config = dict(
    objective='epsilon',
    fused_qkv=True,
    lr=0.034,
    batch_size=128,
    epochs=12.0,
)
Rows from block 5 of a small image diffusion model, named by matrix and row number. Rows with one number within an expert belong to one neuron, the router's apart. Each number is 50 + 12 x the weight over its row's rms, rounded and kept within 0 to 99. All counts start at 0.
Before each expert's rows are labels from the 100 images, of 14976 (inputs lightly noised), where the router gives the expert most weight on average: "top examples" is what is common among them; "patch colour" is the nearest of a few named colours to the mean colour under the peak. Only what is clearly more common there than usual is listed. The data: retinal OCT scans (Kermany 2017).
# router: router (model.blocks.5.mlp.router.weight, 8x128, trained with AdamW), inputs 32-63
# up: expert up (model.blocks.5.mlp.up, 8x128x128), inputs 32-63
# down: expert down (model.blocks.5.mlp.down, 8x128x128, transposed), outputs 32-63

# expert 7
top examples: finding: diabetic macular edema
patch colour: grey
router.7:30 42 76 57 46 45 52 64 51 46 57 46 52 55 28 67 30 43 60 48 52 39 62 62 63 55 35 35 42 71 39 52
up.0:57 42 43 54 50 36 46 36 58 50 61 52 63 39 72 59 60 81 50 48 52 76 70 37 60 49 36 65 41 60 63 57
down.0:62 44 70 61 56 50 36 54 39 29 48 60 40 32 32 55 58 27 40 58 56 58 75 61 49 55 30 30 52 46 52 43
up.1:56 38 66 58 48 73 52 42 63 42 53 35 44 34 24 50 58 44 57 35 30 54 54 47 52 67 51 56 35 61 76 36
down.1:55 54 58 78 52 56 55 54 28 58 42 51 49 40 64 71 34 50 31 51 63 56 53 45 55 73 41 56 57 47 48 58
up.2:62 62 64 62 33 34 55 52 52 55 44 50 38 34 62 70 42 53 48 65 52 60 44 59 43 40 31 61 37 24 48 42
down.2:61 49 37 52 67 68 55 71 42 63 38 33 41 69 41 53 46 46 62 47 64 33 46 77 56 37 34 54 70 66 48 51
up.3:55 55 56 43 48 34 67 51 63 59 56 50 58 51 71 10 65 50 69 52 57 45 52 46 58 67 53 48 28 66 39 45
down.3:52 56 64 56 51 66 62 60 52 48 58 47 49 76 25 54 68 52 51 34 38 49 42 50 59 58 56 55 64 29 55 34
up.4:38 37 68 71 42 62 62 40 67 45 46 40 33 65 49 45 68 68 65 46 44 35 39 43 42 54 44 39 50 70 49 40
down.4:40 67 57 50 59 60 60 53 37 45 53 70 59 39 46 58 56 43 44 54 39 53 42 47 31 48 48 71 46 50 62 65
up.5:25 37 33 48 36 51 43 45 52 36 41 57 43 59 67 54 28 61 56 34 64 59 43 58 58 61 55 55 44 39 59 52
down.5:41 50 62 29 66 80 38 48 20 32 63 52 57 39 51 49 43 45 56 30 41 61 55 34 63 61 69 45 67 55 51 47
up.6:39 40 40 57 48 44 73 42 44 54 43 57 44 70 53 57 53 46 60 39 31 65 82 42 59 37 66 49 53 53 56 40
down.6:46 58 53 58 59 53 59 48 23 42 67 32 52 28 61 54 60 54 54 40 60 48 70 55 59 52 61 50 50 48 54 67
up.7:43 42 48 34 41 49 66 56 65 53 51 53 46 55 50 75 56 42 68 71 62 64 58 40 63 66 50 51 39 63 39 50
down.7:57 54 41 45 61 35 48 65 43 41 41 51 61 59 50 29 51 49 24 65 51 49 54 51 41 38 62 57 47 56 52 49
up.8:67 44 65 61 54 55 59 32 56 52 29 52 56 41 57 51 34 66 51 48 51 64 25 49 45 58 53 74 68 38 54 49
down.8:74 55 44 44 74 60 61 41 43 33 47 56 50 32 57 60 39 44 68 54 47 56 30 59 52 58 47 36 36 74 38 61
up.9:45 29 39 71 57 61 50 35 41 46 57 57 61 49 30 42 36 61 36 62 72 58 49 58 41 53 60 70 44 44 59 47
down.9:60 60 73 37 50 57 32 43 16 44 52 43 35 31 63 57 21 47 51 56 42 52 63 51 38 59 62 40 62 52 51 58
up.10:38 34 48 53 70 69 58 66 52 72 46 61 27 38 56 45 48 41 37 51 58 44 45 59 39 45 32 64 67 65 54 27
down.10:54 47 49 50 38 53 40 63 51 41 44 54 62 76 57 49 50 55 53 43 34 66 44 45 43 60 58 30 54 31 69 42
up.11:64 55 62 41 60 40 45 23 56 71 39 44 64 37 58 33 46 58 81 34 64 49 46 39 43 51 57 31 57 32 54 46
down.11:50 64 65 76 59 42 76 42 37 36 44 36 37 38 60 69 53 39 86 49 30 44 51 59 48 45 49 59 28 61 40 37
up.12:46 42 63 83 56 67 60 53 59 60 71 26 69 39 47 55 51 46 65 46 39 52 49 40 49 51 57 47 50 50 45 63
down.12:43 56 46 79 70 60 74 55 64 75 56 49 56 29 61 28 60 51 78 49 49 46 50 50 55 44 66 45 39 55 51 54
up.13:48 59 59 60 61 40 62 50 54 54 48 49 60 48 34 55 45 62 43 53 29 67 47 34 41 46 40 63 43 19 51 32
down.13:61 44 46 56 31 40 44 65 47 47 46 54 49 48 64 55 50 63 46 54 69 32 45 38 29 49 47 49 60 72 49 42
up.14:65 49 61 63 33 38 47 52 22 72 51 24 27 60 42 25 57 49 62 56 57 74 58 59 40 39 50 42 41 43 66 52
down.14:51 39 89 54 55 61 55 56 21 34 49 52 51 54 42 55 69 41 49 49 30 57 41 47 57 38 49 50 32 55 33 47

# expert 3
top examples: finding: normal
patch colour: grey
router.3:47 50 50 00 45 64 38 51 58 45 60 66 45 59 46 47 32 49 53 39 61 36 47 49 41 60 43 50 65 43 64 54
up.0:37 59 48 55 56 63 63 46 60 55 50 31 56 37 46 34 44 51 79 63 61 43 53 49 47 67 19 47 51 47 42 51
down.0:38 47 44 57 44 49 35 30 52 51 49 64 25 32 63 60 35 41 39 60 49 43 72 42 24 34 49 60 50 52 48 57
up.1:57 48 27 27 41 48 56 56 78 64 59 48 51 26 52 68 47 48 61 53 62 65 36 57 44 51 44 52 51 45 53 54
down.1:50 48 68 17 46 54 68 58 51 49 46 45 46 43 29 50 52 22 43 41 35 43 46 40 54 61 46 53 50 54 64 46
up.2:37 53 34 42 41 40 53 43 45 54 42 37 38 58 49 40 46 54 48 36 36 38 72 18 68 43 41 47 37 50 50 58
down.2:37 60 62 47 53 45 61 36 44 49 66 46 65 46 62 49 64 41 45 40 26 51 74 29 70 63 73 56 65 38 52 47
up.3:69 66 52 45 50 35 58 34 57 65 30 29 50 28 68 44 43 58 50 41 48 47 45 37 52 39 52 45 65 39 64 64
down.3:63 55 56 40 51 20 33 46 46 54 51 64 72 43 48 41 36 44 51 49 43 26 61 43 40 64 52 52 52 51 66 56
up.4:44 44 45 55 57 57 40 50 51 44 44 36 63 41 37 52 62 53 63 53 43 44 35 59 63 54 18 64 48 57 45 45
down.4:32 67 40 54 34 43 41 27 55 52 64 44 56 58 65 48 49 52 53 65 43 34 23 43 46 50 43 70 53 46 51 68
up.5:42 30 37 58 49 72 52 74 47 54 59 30 46 60 55 46 60 50 46 46 63 36 39 60 56 32 44 58 40 49 48 35
down.5:60 50 50 33 56 66 52 54 36 59 52 37 57 34 47 22 32 58 38 76 43 46 41 66 48 64 40 33 65 55 52 58
up.6:44 44 42 51 63 54 65 38 54 64 36 41 46 53 35 45 41 59 74 48 64 28 57 50 29 61 65 68 53 42 37 44
down.6:29 60 58 64 46 52 24 36 45 62 45 37 44 42 61 66 60 43 60 29 35 59 39 53 31 59 47 58 51 43 56 52
up.7:40 69 94 45 40 38 44 41 55 66 48 46 60 54 38 53 56 61 40 55 60 42 62 54 52 54 59 47 47 63 34 51
down.7:28 33 53 64 38 55 42 48 31 46 58 49 63 49 71 69 38 50 44 54 59 68 77 37 58 70 72 38 53 60 57 37
up.8:46 48 28 40 56 49 64 62 38 37 51 71 55 53 55 80 59 59 52 70 57 47 42 34 49 27 67 48 49 51 59 42
down.8:40 57 51 53 49 45 58 36 52 60 63 59 47 57 54 58 78 72 67 33 45 41 49 62 56 36 52 60 27 51 42 59
up.9:59 62 76 59 49 18 50 49 52 47 55 40 48 27 44 39 50 47 32 53 48 38 56 57 43 57 58 39 52 58 53 56
down.9:42 40 31 75 35 67 43 48 61 49 53 43 40 41 56 41 76 57 56 38 46 55 57 55 58 17 52 48 30 47 40 40
up.10:49 58 33 58 65 43 54 39 67 69 60 54 64 46 64 44 65 74 71 61 82 56 42 33 52 56 41 48 34 47 37 40
down.10:44 34 54 73 74 68 28 50 40 40 37 49 41 38 36 48 57 24 29 50 37 65 45 27 45 36 58 33 42 40 67 55
up.11:55 70 64 69 66 62 43 37 59 53 62 36 70 26 57 67 72 53 54 31 33 46 40 45 48 52 41 55 51 44 69 49
down.11:48 50 49 49 72 52 49 42 62 23 57 55 49 29 50 58 54 53 56 69 33 42 46 54 37 50 67 52 62 43 47 59
up.12:34 66 53 47 52 42 70 55 55 57 73 38 48 42 57 28 66 77 54 49 63 43 55 51 55 53 30 59 43 45 49 40
down.12:42 43 62 42 29 29 59 72 59 67 51 47 62 51 54 45 50 46 48 37 67 36 50 42 34 60 41 59 51 54 62 56
up.13:59 33 65 55 54 77 48 62 78 39 49 56 56 58 49 39 55 47 43 37 58 52 50 49 52 55 59 30 62 62 44 49
down.13:76 45 54 47 64 58 37 63 70 45 45 37 56 32 51 30 56 52 12 53 64 63 54 55 41 60 58 53 42 63 54 63
up.14:50 38 51 49 50 62 61 57 69 59 68 56 55 43 25 43 68 43 31 46 74 74 57 56 51 45 49 56 38 61 51 46
down.14:64 41 53 38 56 28 58 58 68 60 38 54 50 71 33 39 37 39 39 56 72 53 51 50 51 56 32 22 65 58 45 46

# expert 0
top examples: finding: choroidal neovascularization
patch colour: grey
router.0:47 62 59 62 50 63 50 40 47 43 46 45 57 54 47 55 78 48 12 53 64 58 41 47 44 39 63 40 57 62 51 54
up.0:58 70 61 56 44 45 46 32 51 60 25 55 64 55 39 40 60 44 48 40 56 31 37 29 50 43 62 56 38 47 26 31
down.0:70 59 38 53 51 45 53 50 59 52 28 60 50 52 49 47 23 78 41 44 46 55 36 50 63 44 57 53 42 59 53 37
up.1:46 57 46 63 58 63 37 64 62 57 69 42 31 46 48 36 59 52 12 55 90 27 32 43 57 58 48 47 54 67 49 49
down.1:45 46 34 57 53 22 58 45 55 54 38 52 69 49 33 38 43 46 10 27 51 73 36 45 57 54 44 66 44 50 46 61
up.2:25 54 57 53 45 51 65 59 48 58 61 30 55 48 44 31 38 48 44 57 65 45 59 43 56 59 47 58 59 69 59 42
down.2:51 59 51 34 55 26 35 62 65 52 49 54 42 59 41 43 35 59 41 60 49 60 65 45 67 49 33 52 25 42 36 46
up.3:40 62 66 58 57 50 53 57 54 44 51 54 47 42 76 47 53 50 56 47 63 54 46 31 41 21 63 67 56 65 48 23
down.3:40 59 49 66 45 48 64 42 49 53 43 70 44 34 50 48 57 43 53 44 55 41 47 56 57 40 62 63 55 44 80 65
up.4:41 40 52 72 51 56 43 50 66 79 31 49 45 27 48 18 48 60 60 48 42 40 54 45 60 51 56 67 44 53 42 42
down.4:44 51 62 33 32 59 63 57 59 65 50 61 48 35 52 47 66 59 58 41 49 45 44 60 42 54 56 53 56 45 56 44
up.5:45 51 51 57 61 56 53 64 59 53 60 58 59 52 42 38 60 36 24 37 61 62 48 54 50 38 48 39 17 28 57 45
down.5:50 64 56 36 46 58 47 66 43 55 51 60 39 52 60 44 58 56 45 52 51 45 50 64 52 64 52 57 83 78 32 60
up.6:47 76 57 40 50 61 58 46 43 61 57 25 55 32 44 40 42 51 41 45 51 63 57 38 46 49 63 38 47 65 74 58
down.6:44 53 69 75 53 51 50 49 31 46 43 35 55 39 47 40 63 54 41 53 58 58 55 48 51 59 45 46 56 64 59 58
up.7:40 55 61 52 52 51 32 36 59 64 57 36 54 37 33 20 54 54 46 42 55 37 43 53 64 56 83 50 63 41 46 52
down.7:56 62 38 48 56 47 86 51 42 47 32 42 44 41 47 28 47 37 18 73 51 50 48 50 62 49 68 45 45 57 69 47
up.8:64 64 57 52 52 41 70 73 68 59 59 37 46 71 34 50 55 45 40 55 62 48 52 34 42 35 43 53 59 46 49 40
down.8:37 49 62 56 50 69 07 50 48 47 36 51 43 51 69 69 51 38 40 37 42 71 29 49 44 65 45 58 30 45 42 59
up.9:31 65 39 49 60 44 30 46 68 42 50 58 57 26 50 57 34 44 67 80 62 42 42 36 33 41 59 67 31 52 35 43
down.9:53 54 47 70 67 42 70 51 64 64 44 59 58 63 48 64 58 48 65 33 53 50 40 51 48 44 66 68 38 46 36 57
up.10:28 59 51 59 43 35 52 46 64 60 39 38 39 56 53 59 47 53 49 21 55 54 31 41 23 44 53 44 46 41 63 67
down.10:30 55 63 38 38 53 63 59 47 42 41 39 49 54 36 64 39 44 57 58 47 41 33 48 45 30 48 58 61 63 40 47
up.11:57 50 62 77 72 64 46 37 48 64 52 53 47 15 40 29 69 66 26 57 45 50 45 39 53 53 42 66 44 41 50 20
down.11:57 59 70 24 59 57 66 48 29 52 46 67 55 47 55 31 33 33 30 33 61 51 45 69 61 68 43 53 45 53 58 43
up.12:55 52 51 45 56 54 44 55 24 27 59 39 43 39 48 28 68 57 42 57 62 62 41 39 67 56 56 55 64 65 58 53
down.12:46 44 67 64 53 42 73 74 37 45 57 78 55 45 45 22 65 40 40 50 45 59 47 53 56 64 39 54 58 47 45 50
up.13:61 47 46 40 42 40 45 40 37 59 53 40 66 45 24 46 46 48 44 59 15 41 36 60 56 45 45 30 72 51 57 56
down.13:57 43 60 60 61 53 47 43 35 36 65 19 36 58 79 45 57 44 47 61 51 51 35 52 56 32 53 67 44 43 63 44
up.14:24 54 55 60 55 60 43 39 67 67 54 55 61 43 52 40 51 46 42 56 68 37 49 46 39 38 52 68 55 40 66 58
down.14:30 35 46 53 50 58 48 29 61 57 50 51 38 59 62 45 47 54 59 48 41 65 54 53 34 45 44 28 59 66 40 53

# expert 1
top examples: finding: normal
patch colour: grey; white
router.1:68 43 29 25 46 34 45 66 53 54 67 42 41 45 55 51 30 54 74 35 39 38 55 59 51 73 51 57 67 42 46 55
up.0:35 30 44 54 62 49 55 55 70 83 46 47 44 36 52 46 42 61 59 31 62 59 49 67 32 51 30 39 72 48 53 44
down.0:50 62 62 65 50 54 49 57 41 54 44 65 55 55 41 54 41 51 40 42 58 76 46 57 46 69 46 46 28 39 55 43
up.1:74 41 41 54 39 60 50 29 32 62 54 43 52 39 45 45 58 37 39 58 47 56 58 63 66 61 58 58 26 43 50 57
down.1:84 59 46 55 71 55 52 27 62 44 45 45 48 61 41 52 49 68 69 63 53 43 60 47 71 45 38 34 74 53 59 65
up.2:42 59 51 53 66 50 44 40 47 56 59 44 60 59 54 47 49 62 43 40 56 64 55 53 51 69 29 77 34 53 55 47
down.2:44 54 59 53 46 40 56 36 41 52 53 52 44 35 53 54 25 51 47 61 31 32 57 29 43 62 63 57 57 41 60 57
up.3:75 74 40 46 67 46 51 52 58 59 47 47 55 52 34 52 31 43 38 63 51 64 58 59 34 50 50 57 61 45 39 34
down.3:72 36 55 59 25 52 49 48 48 77 35 58 52 39 60 44 35 62 54 64 57 41 59 56 50 46 39 34 44 47 69 37
up.4:35 49 23 41 45 34 33 47 56 49 50 55 58 36 40 82 50 57 54 37 40 35 53 53 70 71 62 56 39 71 26 46
down.4:49 49 64 21 59 41 42 50 73 49 53 57 52 46 42 52 40 52 59 60 54 58 45 50 46 70 51 53 63 46 67 54
up.5:60 67 48 50 57 61 59 49 79 53 52 64 58 38 34 84 42 46 48 45 68 66 50 53 33 51 58 39 48 54 58 48
down.5:60 33 39 39 49 69 62 55 51 50 45 47 48 49 52 55 38 59 60 31 61 50 57 45 61 27 60 40 46 44 46 47
up.6:72 69 33 59 41 59 68 71 92 62 64 42 44 53 61 38 41 62 41 54 54 50 55 52 43 53 51 55 61 39 54 63
down.6:53 54 57 54 55 41 52 58 16 54 59 55 53 49 61 51 31 44 69 51 48 36 46 33 44 41 34 54 38 61 40 44
up.7:50 69 42 58 41 51 62 70 72 56 56 58 63 46 60 57 40 43 46 40 45 37 63 41 43 77 31 51 49 62 50 51
down.7:37 45 68 53 49 52 30 49 35 46 46 59 42 51 44 51 26 43 16 41 63 42 76 55 47 49 31 44 69 35 45 55
up.8:49 57 34 45 40 39 56 50 27 70 45 46 33 36 37 41 52 40 46 54 51 40 53 63 63 36 49 20 58 50 61 31
down.8:35 54 51 51 55 40 54 45 50 59 25 58 71 56 52 45 39 44 58 60 43 57 55 60 30 33 38 51 45 64 48 35
up.9:64 50 44 63 54 45 43 51 56 67 50 54 45 45 44 46 57 66 79 58 58 68 60 61 69 57 41 51 48 63 49 42
down.9:57 51 48 47 44 32 23 47 58 30 56 63 45 57 41 76 41 44 49 43 54 55 57 44 48 53 48 42 53 44 59 49
up.10:49 68 31 54 54 48 72 53 47 62 56 36 59 45 51 38 37 41 65 49 57 50 46 43 50 45 63 43 43 55 43 48
down.10:59 48 57 38 48 45 61 44 54 92 47 50 49 46 45 78 42 56 48 64 53 52 53 37 62 53 59 51 44 60 38 53
up.11:45 62 68 42 60 37 59 45 39 61 34 42 49 43 22 53 45 57 59 46 55 41 16 56 37 63 61 66 49 31 63 34
down.11:31 46 44 34 32 48 66 37 48 66 40 33 40 34 66 60 53 47 44 38 47 68 41 50 44 63 54 34 61 57 52 21
up.12:57 54 41 59 54 76 51 65 61 69 54 36 46 63 75 53 52 44 48 29 52 39 69 62 58 36 46 81 62 64 47 33
down.12:36 43 61 42 67 66 36 65 57 63 41 41 48 54 24 48 46 49 55 32 39 67 49 53 63 47 58 22 42 29 62 29
up.13:39 54 53 50 49 57 60 42 44 66 37 39 29 36 52 53 48 49 51 40 60 38 33 54 36 66 37 19 38 48 36 64
down.13:49 40 51 51 44 63 44 36 51 49 51 55 72 53 45 51 52 47 51 46 28 68 38 46 41 53 41 78 69 63 45 66
up.14:54 49 51 41 49 22 57 50 58 60 34 49 49 40 63 56 46 56 56 31 44 32 55 34 54 45 47 48 60 61 50 56
down.14:49 44 45 42 60 40 49 56 37 38 53 44 45 55 53 64 51 36 41 39 45 58 60 58 43 26 60 44 51 45 49 55

# expert 4
top examples: finding: normal
patch colour: grey
router.4:49 43 73 69 66 37 44 61 25 47 39 42 41 47 44 46 57 35 67 43 49 53 46 59 41 35 50 34 78 50 57 45
up.0:39 58 29 49 54 64 66 42 58 62 23 44 59 62 25 52 46 46 75 52 47 45 49 44 52 55 64 47 52 60 44 53
down.0:29 69 47 53 47 43 59 58 54 62 30 62 62 34 68 66 39 54 53 46 64 41 40 34 58 55 58 63 47 43 72 55
up.1:56 48 48 34 67 53 52 38 52 57 47 49 43 38 45 59 40 36 47 60 33 42 77 47 58 59 48 58 54 49 46 48
down.1:60 70 67 49 65 54 48 63 51 34 50 55 71 51 60 49 57 60 55 64 61 67 50 54 61 47 59 39 43 48 48 66
up.2:61 43 40 33 68 48 68 26 52 53 67 63 59 37 68 67 46 35 57 39 55 40 58 35 26 44 59 52 59 73 44 47
down.2:58 60 62 62 59 46 57 65 40 34 64 23 61 55 30 55 50 62 59 30 38 45 46 48 40 48 36 55 49 32 59 54
up.3:43 50 44 40 68 71 74 49 56 47 47 37 72 24 35 08 54 38 36 65 67 37 56 39 49 30 68 56 59 32 35 38
down.3:39 79 33 69 55 51 32 52 43 56 48 58 62 57 43 50 33 69 19 34 51 64 50 45 58 25 77 46 52 61 63 48
up.4:55 51 69 53 43 34 30 51 73 41 69 30 57 47 53 43 58 60 51 25 71 44 55 53 57 49 38 42 53 51 54 37
down.4:47 44 36 37 45 61 25 41 56 31 47 59 51 40 53 41 42 70 28 54 55 49 50 40 41 54 47 56 36 49 47 56
up.5:42 62 53 56 65 59 57 45 54 74 55 41 61 47 42 57 40 66 44 49 59 43 62 67 18 54 54 83 58 72 75 76
down.5:40 46 49 48 46 40 51 44 50 68 39 17 32 61 52 57 49 34 52 55 39 62 66 62 43 52 63 27 58 34 34 60
up.6:57 59 38 34 26 34 48 42 54 60 43 59 56 33 46 42 40 63 52 37 51 55 49 61 63 42 39 58 38 63 61 42
down.6:52 40 63 44 57 14 39 58 39 46 44 25 35 62 41 52 38 50 49 37 57 48 55 62 64 47 22 40 58 40 49 53
up.7:63 59 53 41 36 20 33 41 66 63 41 14 51 26 51 50 47 45 42 61 42 43 48 50 45 40 63 53 55 55 33 52
down.7:64 47 20 18 55 54 37 50 41 60 36 63 44 51 51 45 69 58 58 48 62 50 54 66 46 30 80 54 36 55 48 50
up.8:48 47 61 57 52 64 36 45 50 62 57 34 49 58 43 47 40 55 42 62 42 46 50 32 47 17 58 74 63 55 50 44
down.8:41 46 52 72 57 52 48 44 58 55 69 65 37 55 48 70 50 56 27 66 55 45 42 24 67 27 65 45 54 58 55 53
up.9:51 53 78 53 59 72 54 55 53 60 61 40 57 37 39 48 72 42 50 42 40 39 43 38 44 46 64 51 51 61 52 43
down.9:39 49 47 57 57 43 45 52 33 48 46 89 57 35 62 63 50 37 29 56 44 39 60 58 57 44 71 44 67 42 40 42
up.10:78 71 44 46 61 52 52 36 42 66 68 45 52 43 71 54 66 72 62 64 51 56 55 54 36 35 53 65 60 62 59 45
down.10:67 40 42 40 62 51 53 41 51 45 52 50 61 52 39 45 36 21 49 53 34 48 43 60 52 45 62 38 60 35 65 57
up.11:36 55 52 51 56 52 49 44 48 57 45 53 50 49 49 22 56 44 74 78 54 52 41 32 46 54 53 43 64 59 62 33
down.11:45 46 64 56 56 54 26 43 52 35 48 34 59 42 43 57 45 37 57 52 51 58 47 40 52 53 71 39 64 40 49 31
up.12:58 54 59 76 58 36 63 53 59 46 51 44 36 44 69 52 46 59 64 47 48 40 52 34 57 24 35 59 51 58 59 44
down.12:63 47 62 57 42 39 53 57 63 40 44 38 49 53 57 69 56 52 25 35 54 55 65 55 49 49 53 57 52 51 44 58
up.13:52 56 66 75 66 39 69 63 48 60 53 53 45 46 61 51 52 60 48 50 29 65 38 57 66 51 31 60 48 32 45 57
down.13:65 32 69 45 59 41 67 58 63 21 39 56 57 39 39 26 40 46 69 35 66 43 30 69 49 40 48 34 63 70 59 63
up.14:34 46 51 56 43 41 35 30 51 82 66 24 56 55 36 77 56 45 58 39 59 51 44 59 43 53 48 57 61 52 45 49
down.14:47 60 68 55 64 70 69 58 38 35 44 34 50 50 60 74 55 50 45 73 61 28 56 41 37 25 61 48 64 42 45 59

# expert 2
top examples: finding: choroidal neovascularization
patch colour: grey
router.2:61 53 31 67 64 37 46 55 42 55 76 50 45 56 36 39 54 65 24 42 55 55 59 61 37 47 47 51 69 36 55 56
up.0:63 39 41 57 31 49 49 47 52 43 45 32 67 60 47 54 44 69 43 37 63 44 52 63 39 52 50 67 62 58 37 39
down.0:73 80 35 52 55 55 51 61 49 54 44 38 30 55 41 39 64 48 62 47 37 45 44 58 50 34 46 51 48 35 54 42
up.1:47 52 17 44 49 64 49 59 71 37 59 45 43 32 39 48 42 58 51 45 46 74 46 54 56 67 48 70 19 31 42 21
down.1:55 42 66 39 41 81 69 77 40 56 51 40 50 58 69 44 54 67 58 45 70 42 53 49 45 61 47 40 50 69 46 33
up.2:49 43 50 51 53 55 63 48 65 64 31 54 45 35 28 39 69 39 42 52 61 36 56 73 53 42 50 51 40 42 48 42
down.2:59 53 54 45 48 49 57 41 46 65 34 58 49 39 72 52 65 46 41 50 46 68 61 63 67 46 45 48 49 62 72 41
up.3:50 45 48 44 51 60 54 58 60 50 46 53 43 72 43 28 57 66 56 38 40 70 66 60 54 58 52 55 64 60 72 39
down.3:41 45 55 49 36 73 62 59 64 51 52 33 59 46 49 37 57 57 43 27 67 36 57 49 41 50 53 46 42 44 52 44
up.4:53 55 32 53 48 35 32 35 72 58 46 41 49 32 63 12 49 56 31 42 65 45 42 44 55 51 50 54 59 43 50 72
down.4:65 47 64 33 66 27 50 54 26 50 59 74 68 48 56 72 60 35 88 41 56 62 41 58 63 56 53 47 42 58 56 38
up.5:62 65 53 40 67 64 57 50 62 68 47 50 47 42 49 57 25 74 57 66 57 39 25 53 56 61 46 54 54 79 60 85
down.5:53 49 49 53 42 70 45 53 62 66 55 60 63 46 76 57 29 40 49 44 46 65 33 52 49 53 50 56 50 20 57 72
up.6:37 40 49 72 63 68 48 36 49 46 53 38 64 54 48 42 43 52 47 56 71 60 54 52 44 66 37 66 42 63 74 59
down.6:44 53 66 50 43 58 47 28 26 43 56 39 43 26 69 52 26 46 46 58 21 40 58 41 42 77 50 41 56 40 49 59
up.7:47 46 46 63 50 41 65 32 52 39 34 51 67 44 68 46 38 62 28 51 49 46 55 30 51 53 63 43 48 62 43 41
down.7:53 63 60 53 52 44 47 42 46 60 48 62 34 56 55 43 22 36 43 36 61 43 66 56 53 67 76 46 48 64 41 53
up.8:40 52 47 60 54 46 58 34 76 55 75 71 15 55 48 39 57 50 48 69 68 50 52 51 57 56 38 65 38 39 55 37
down.8:43 49 50 46 53 39 52 47 40 42 54 56 56 63 64 54 48 41 55 33 20 44 45 60 68 45 47 56 47 37 55 37
up.9:31 46 52 47 68 47 70 52 57 64 39 42 58 50 64 44 40 41 71 67 38 30 56 56 41 67 63 65 37 44 75 62
down.9:31 50 30 67 36 41 58 67 39 62 46 49 48 33 32 58 55 81 41 80 58 35 75 49 28 60 63 51 77 60 44 63
up.10:53 47 34 36 49 54 74 37 43 52 71 48 66 50 65 20 63 39 60 54 47 30 58 48 74 68 50 65 42 63 45 42
down.10:63 75 57 44 55 46 59 55 54 44 60 29 44 72 18 39 62 57 32 56 64 30 60 36 62 59 49 52 71 31 79 49
up.11:79 63 46 49 54 45 46 36 49 66 63 38 41 49 59 29 70 71 30 40 38 41 62 46 48 47 71 49 60 45 42 51
down.11:77 46 53 50 43 32 51 57 42 51 77 43 56 49 47 31 46 26 52 51 57 54 56 77 52 48 49 63 35 67 34 31
up.12:48 45 49 57 41 65 62 37 57 66 67 55 54 47 54 51 44 58 42 58 70 61 28 63 52 41 42 53 59 44 61 47
down.12:56 61 50 48 56 40 48 29 66 52 67 42 39 43 43 49 67 57 52 36 37 45 43 49 57 41 50 44 47 42 71 41
up.13:37 55 61 61 45 60 58 42 69 48 48 50 63 67 46 30 53 59 36 38 56 43 51 63 30 47 43 55 69 54 66 59
down.13:42 58 47 52 44 54 46 51 55 61 51 60 47 34 67 22 56 72 32 44 63 57 64 51 40 55 40 56 44 37 72 55
up.14:54 59 47 47 45 46 56 46 62 64 48 36 31 69 45 35 58 59 43 41 49 53 52 47 52 58 40 45 56 64 61 40
down.14:37 58 48 41 48 70 42 46 60 37 36 44 70 30 66 45 60 60 40 34 54 32 52 45 49 60 40 50 60 27 39 49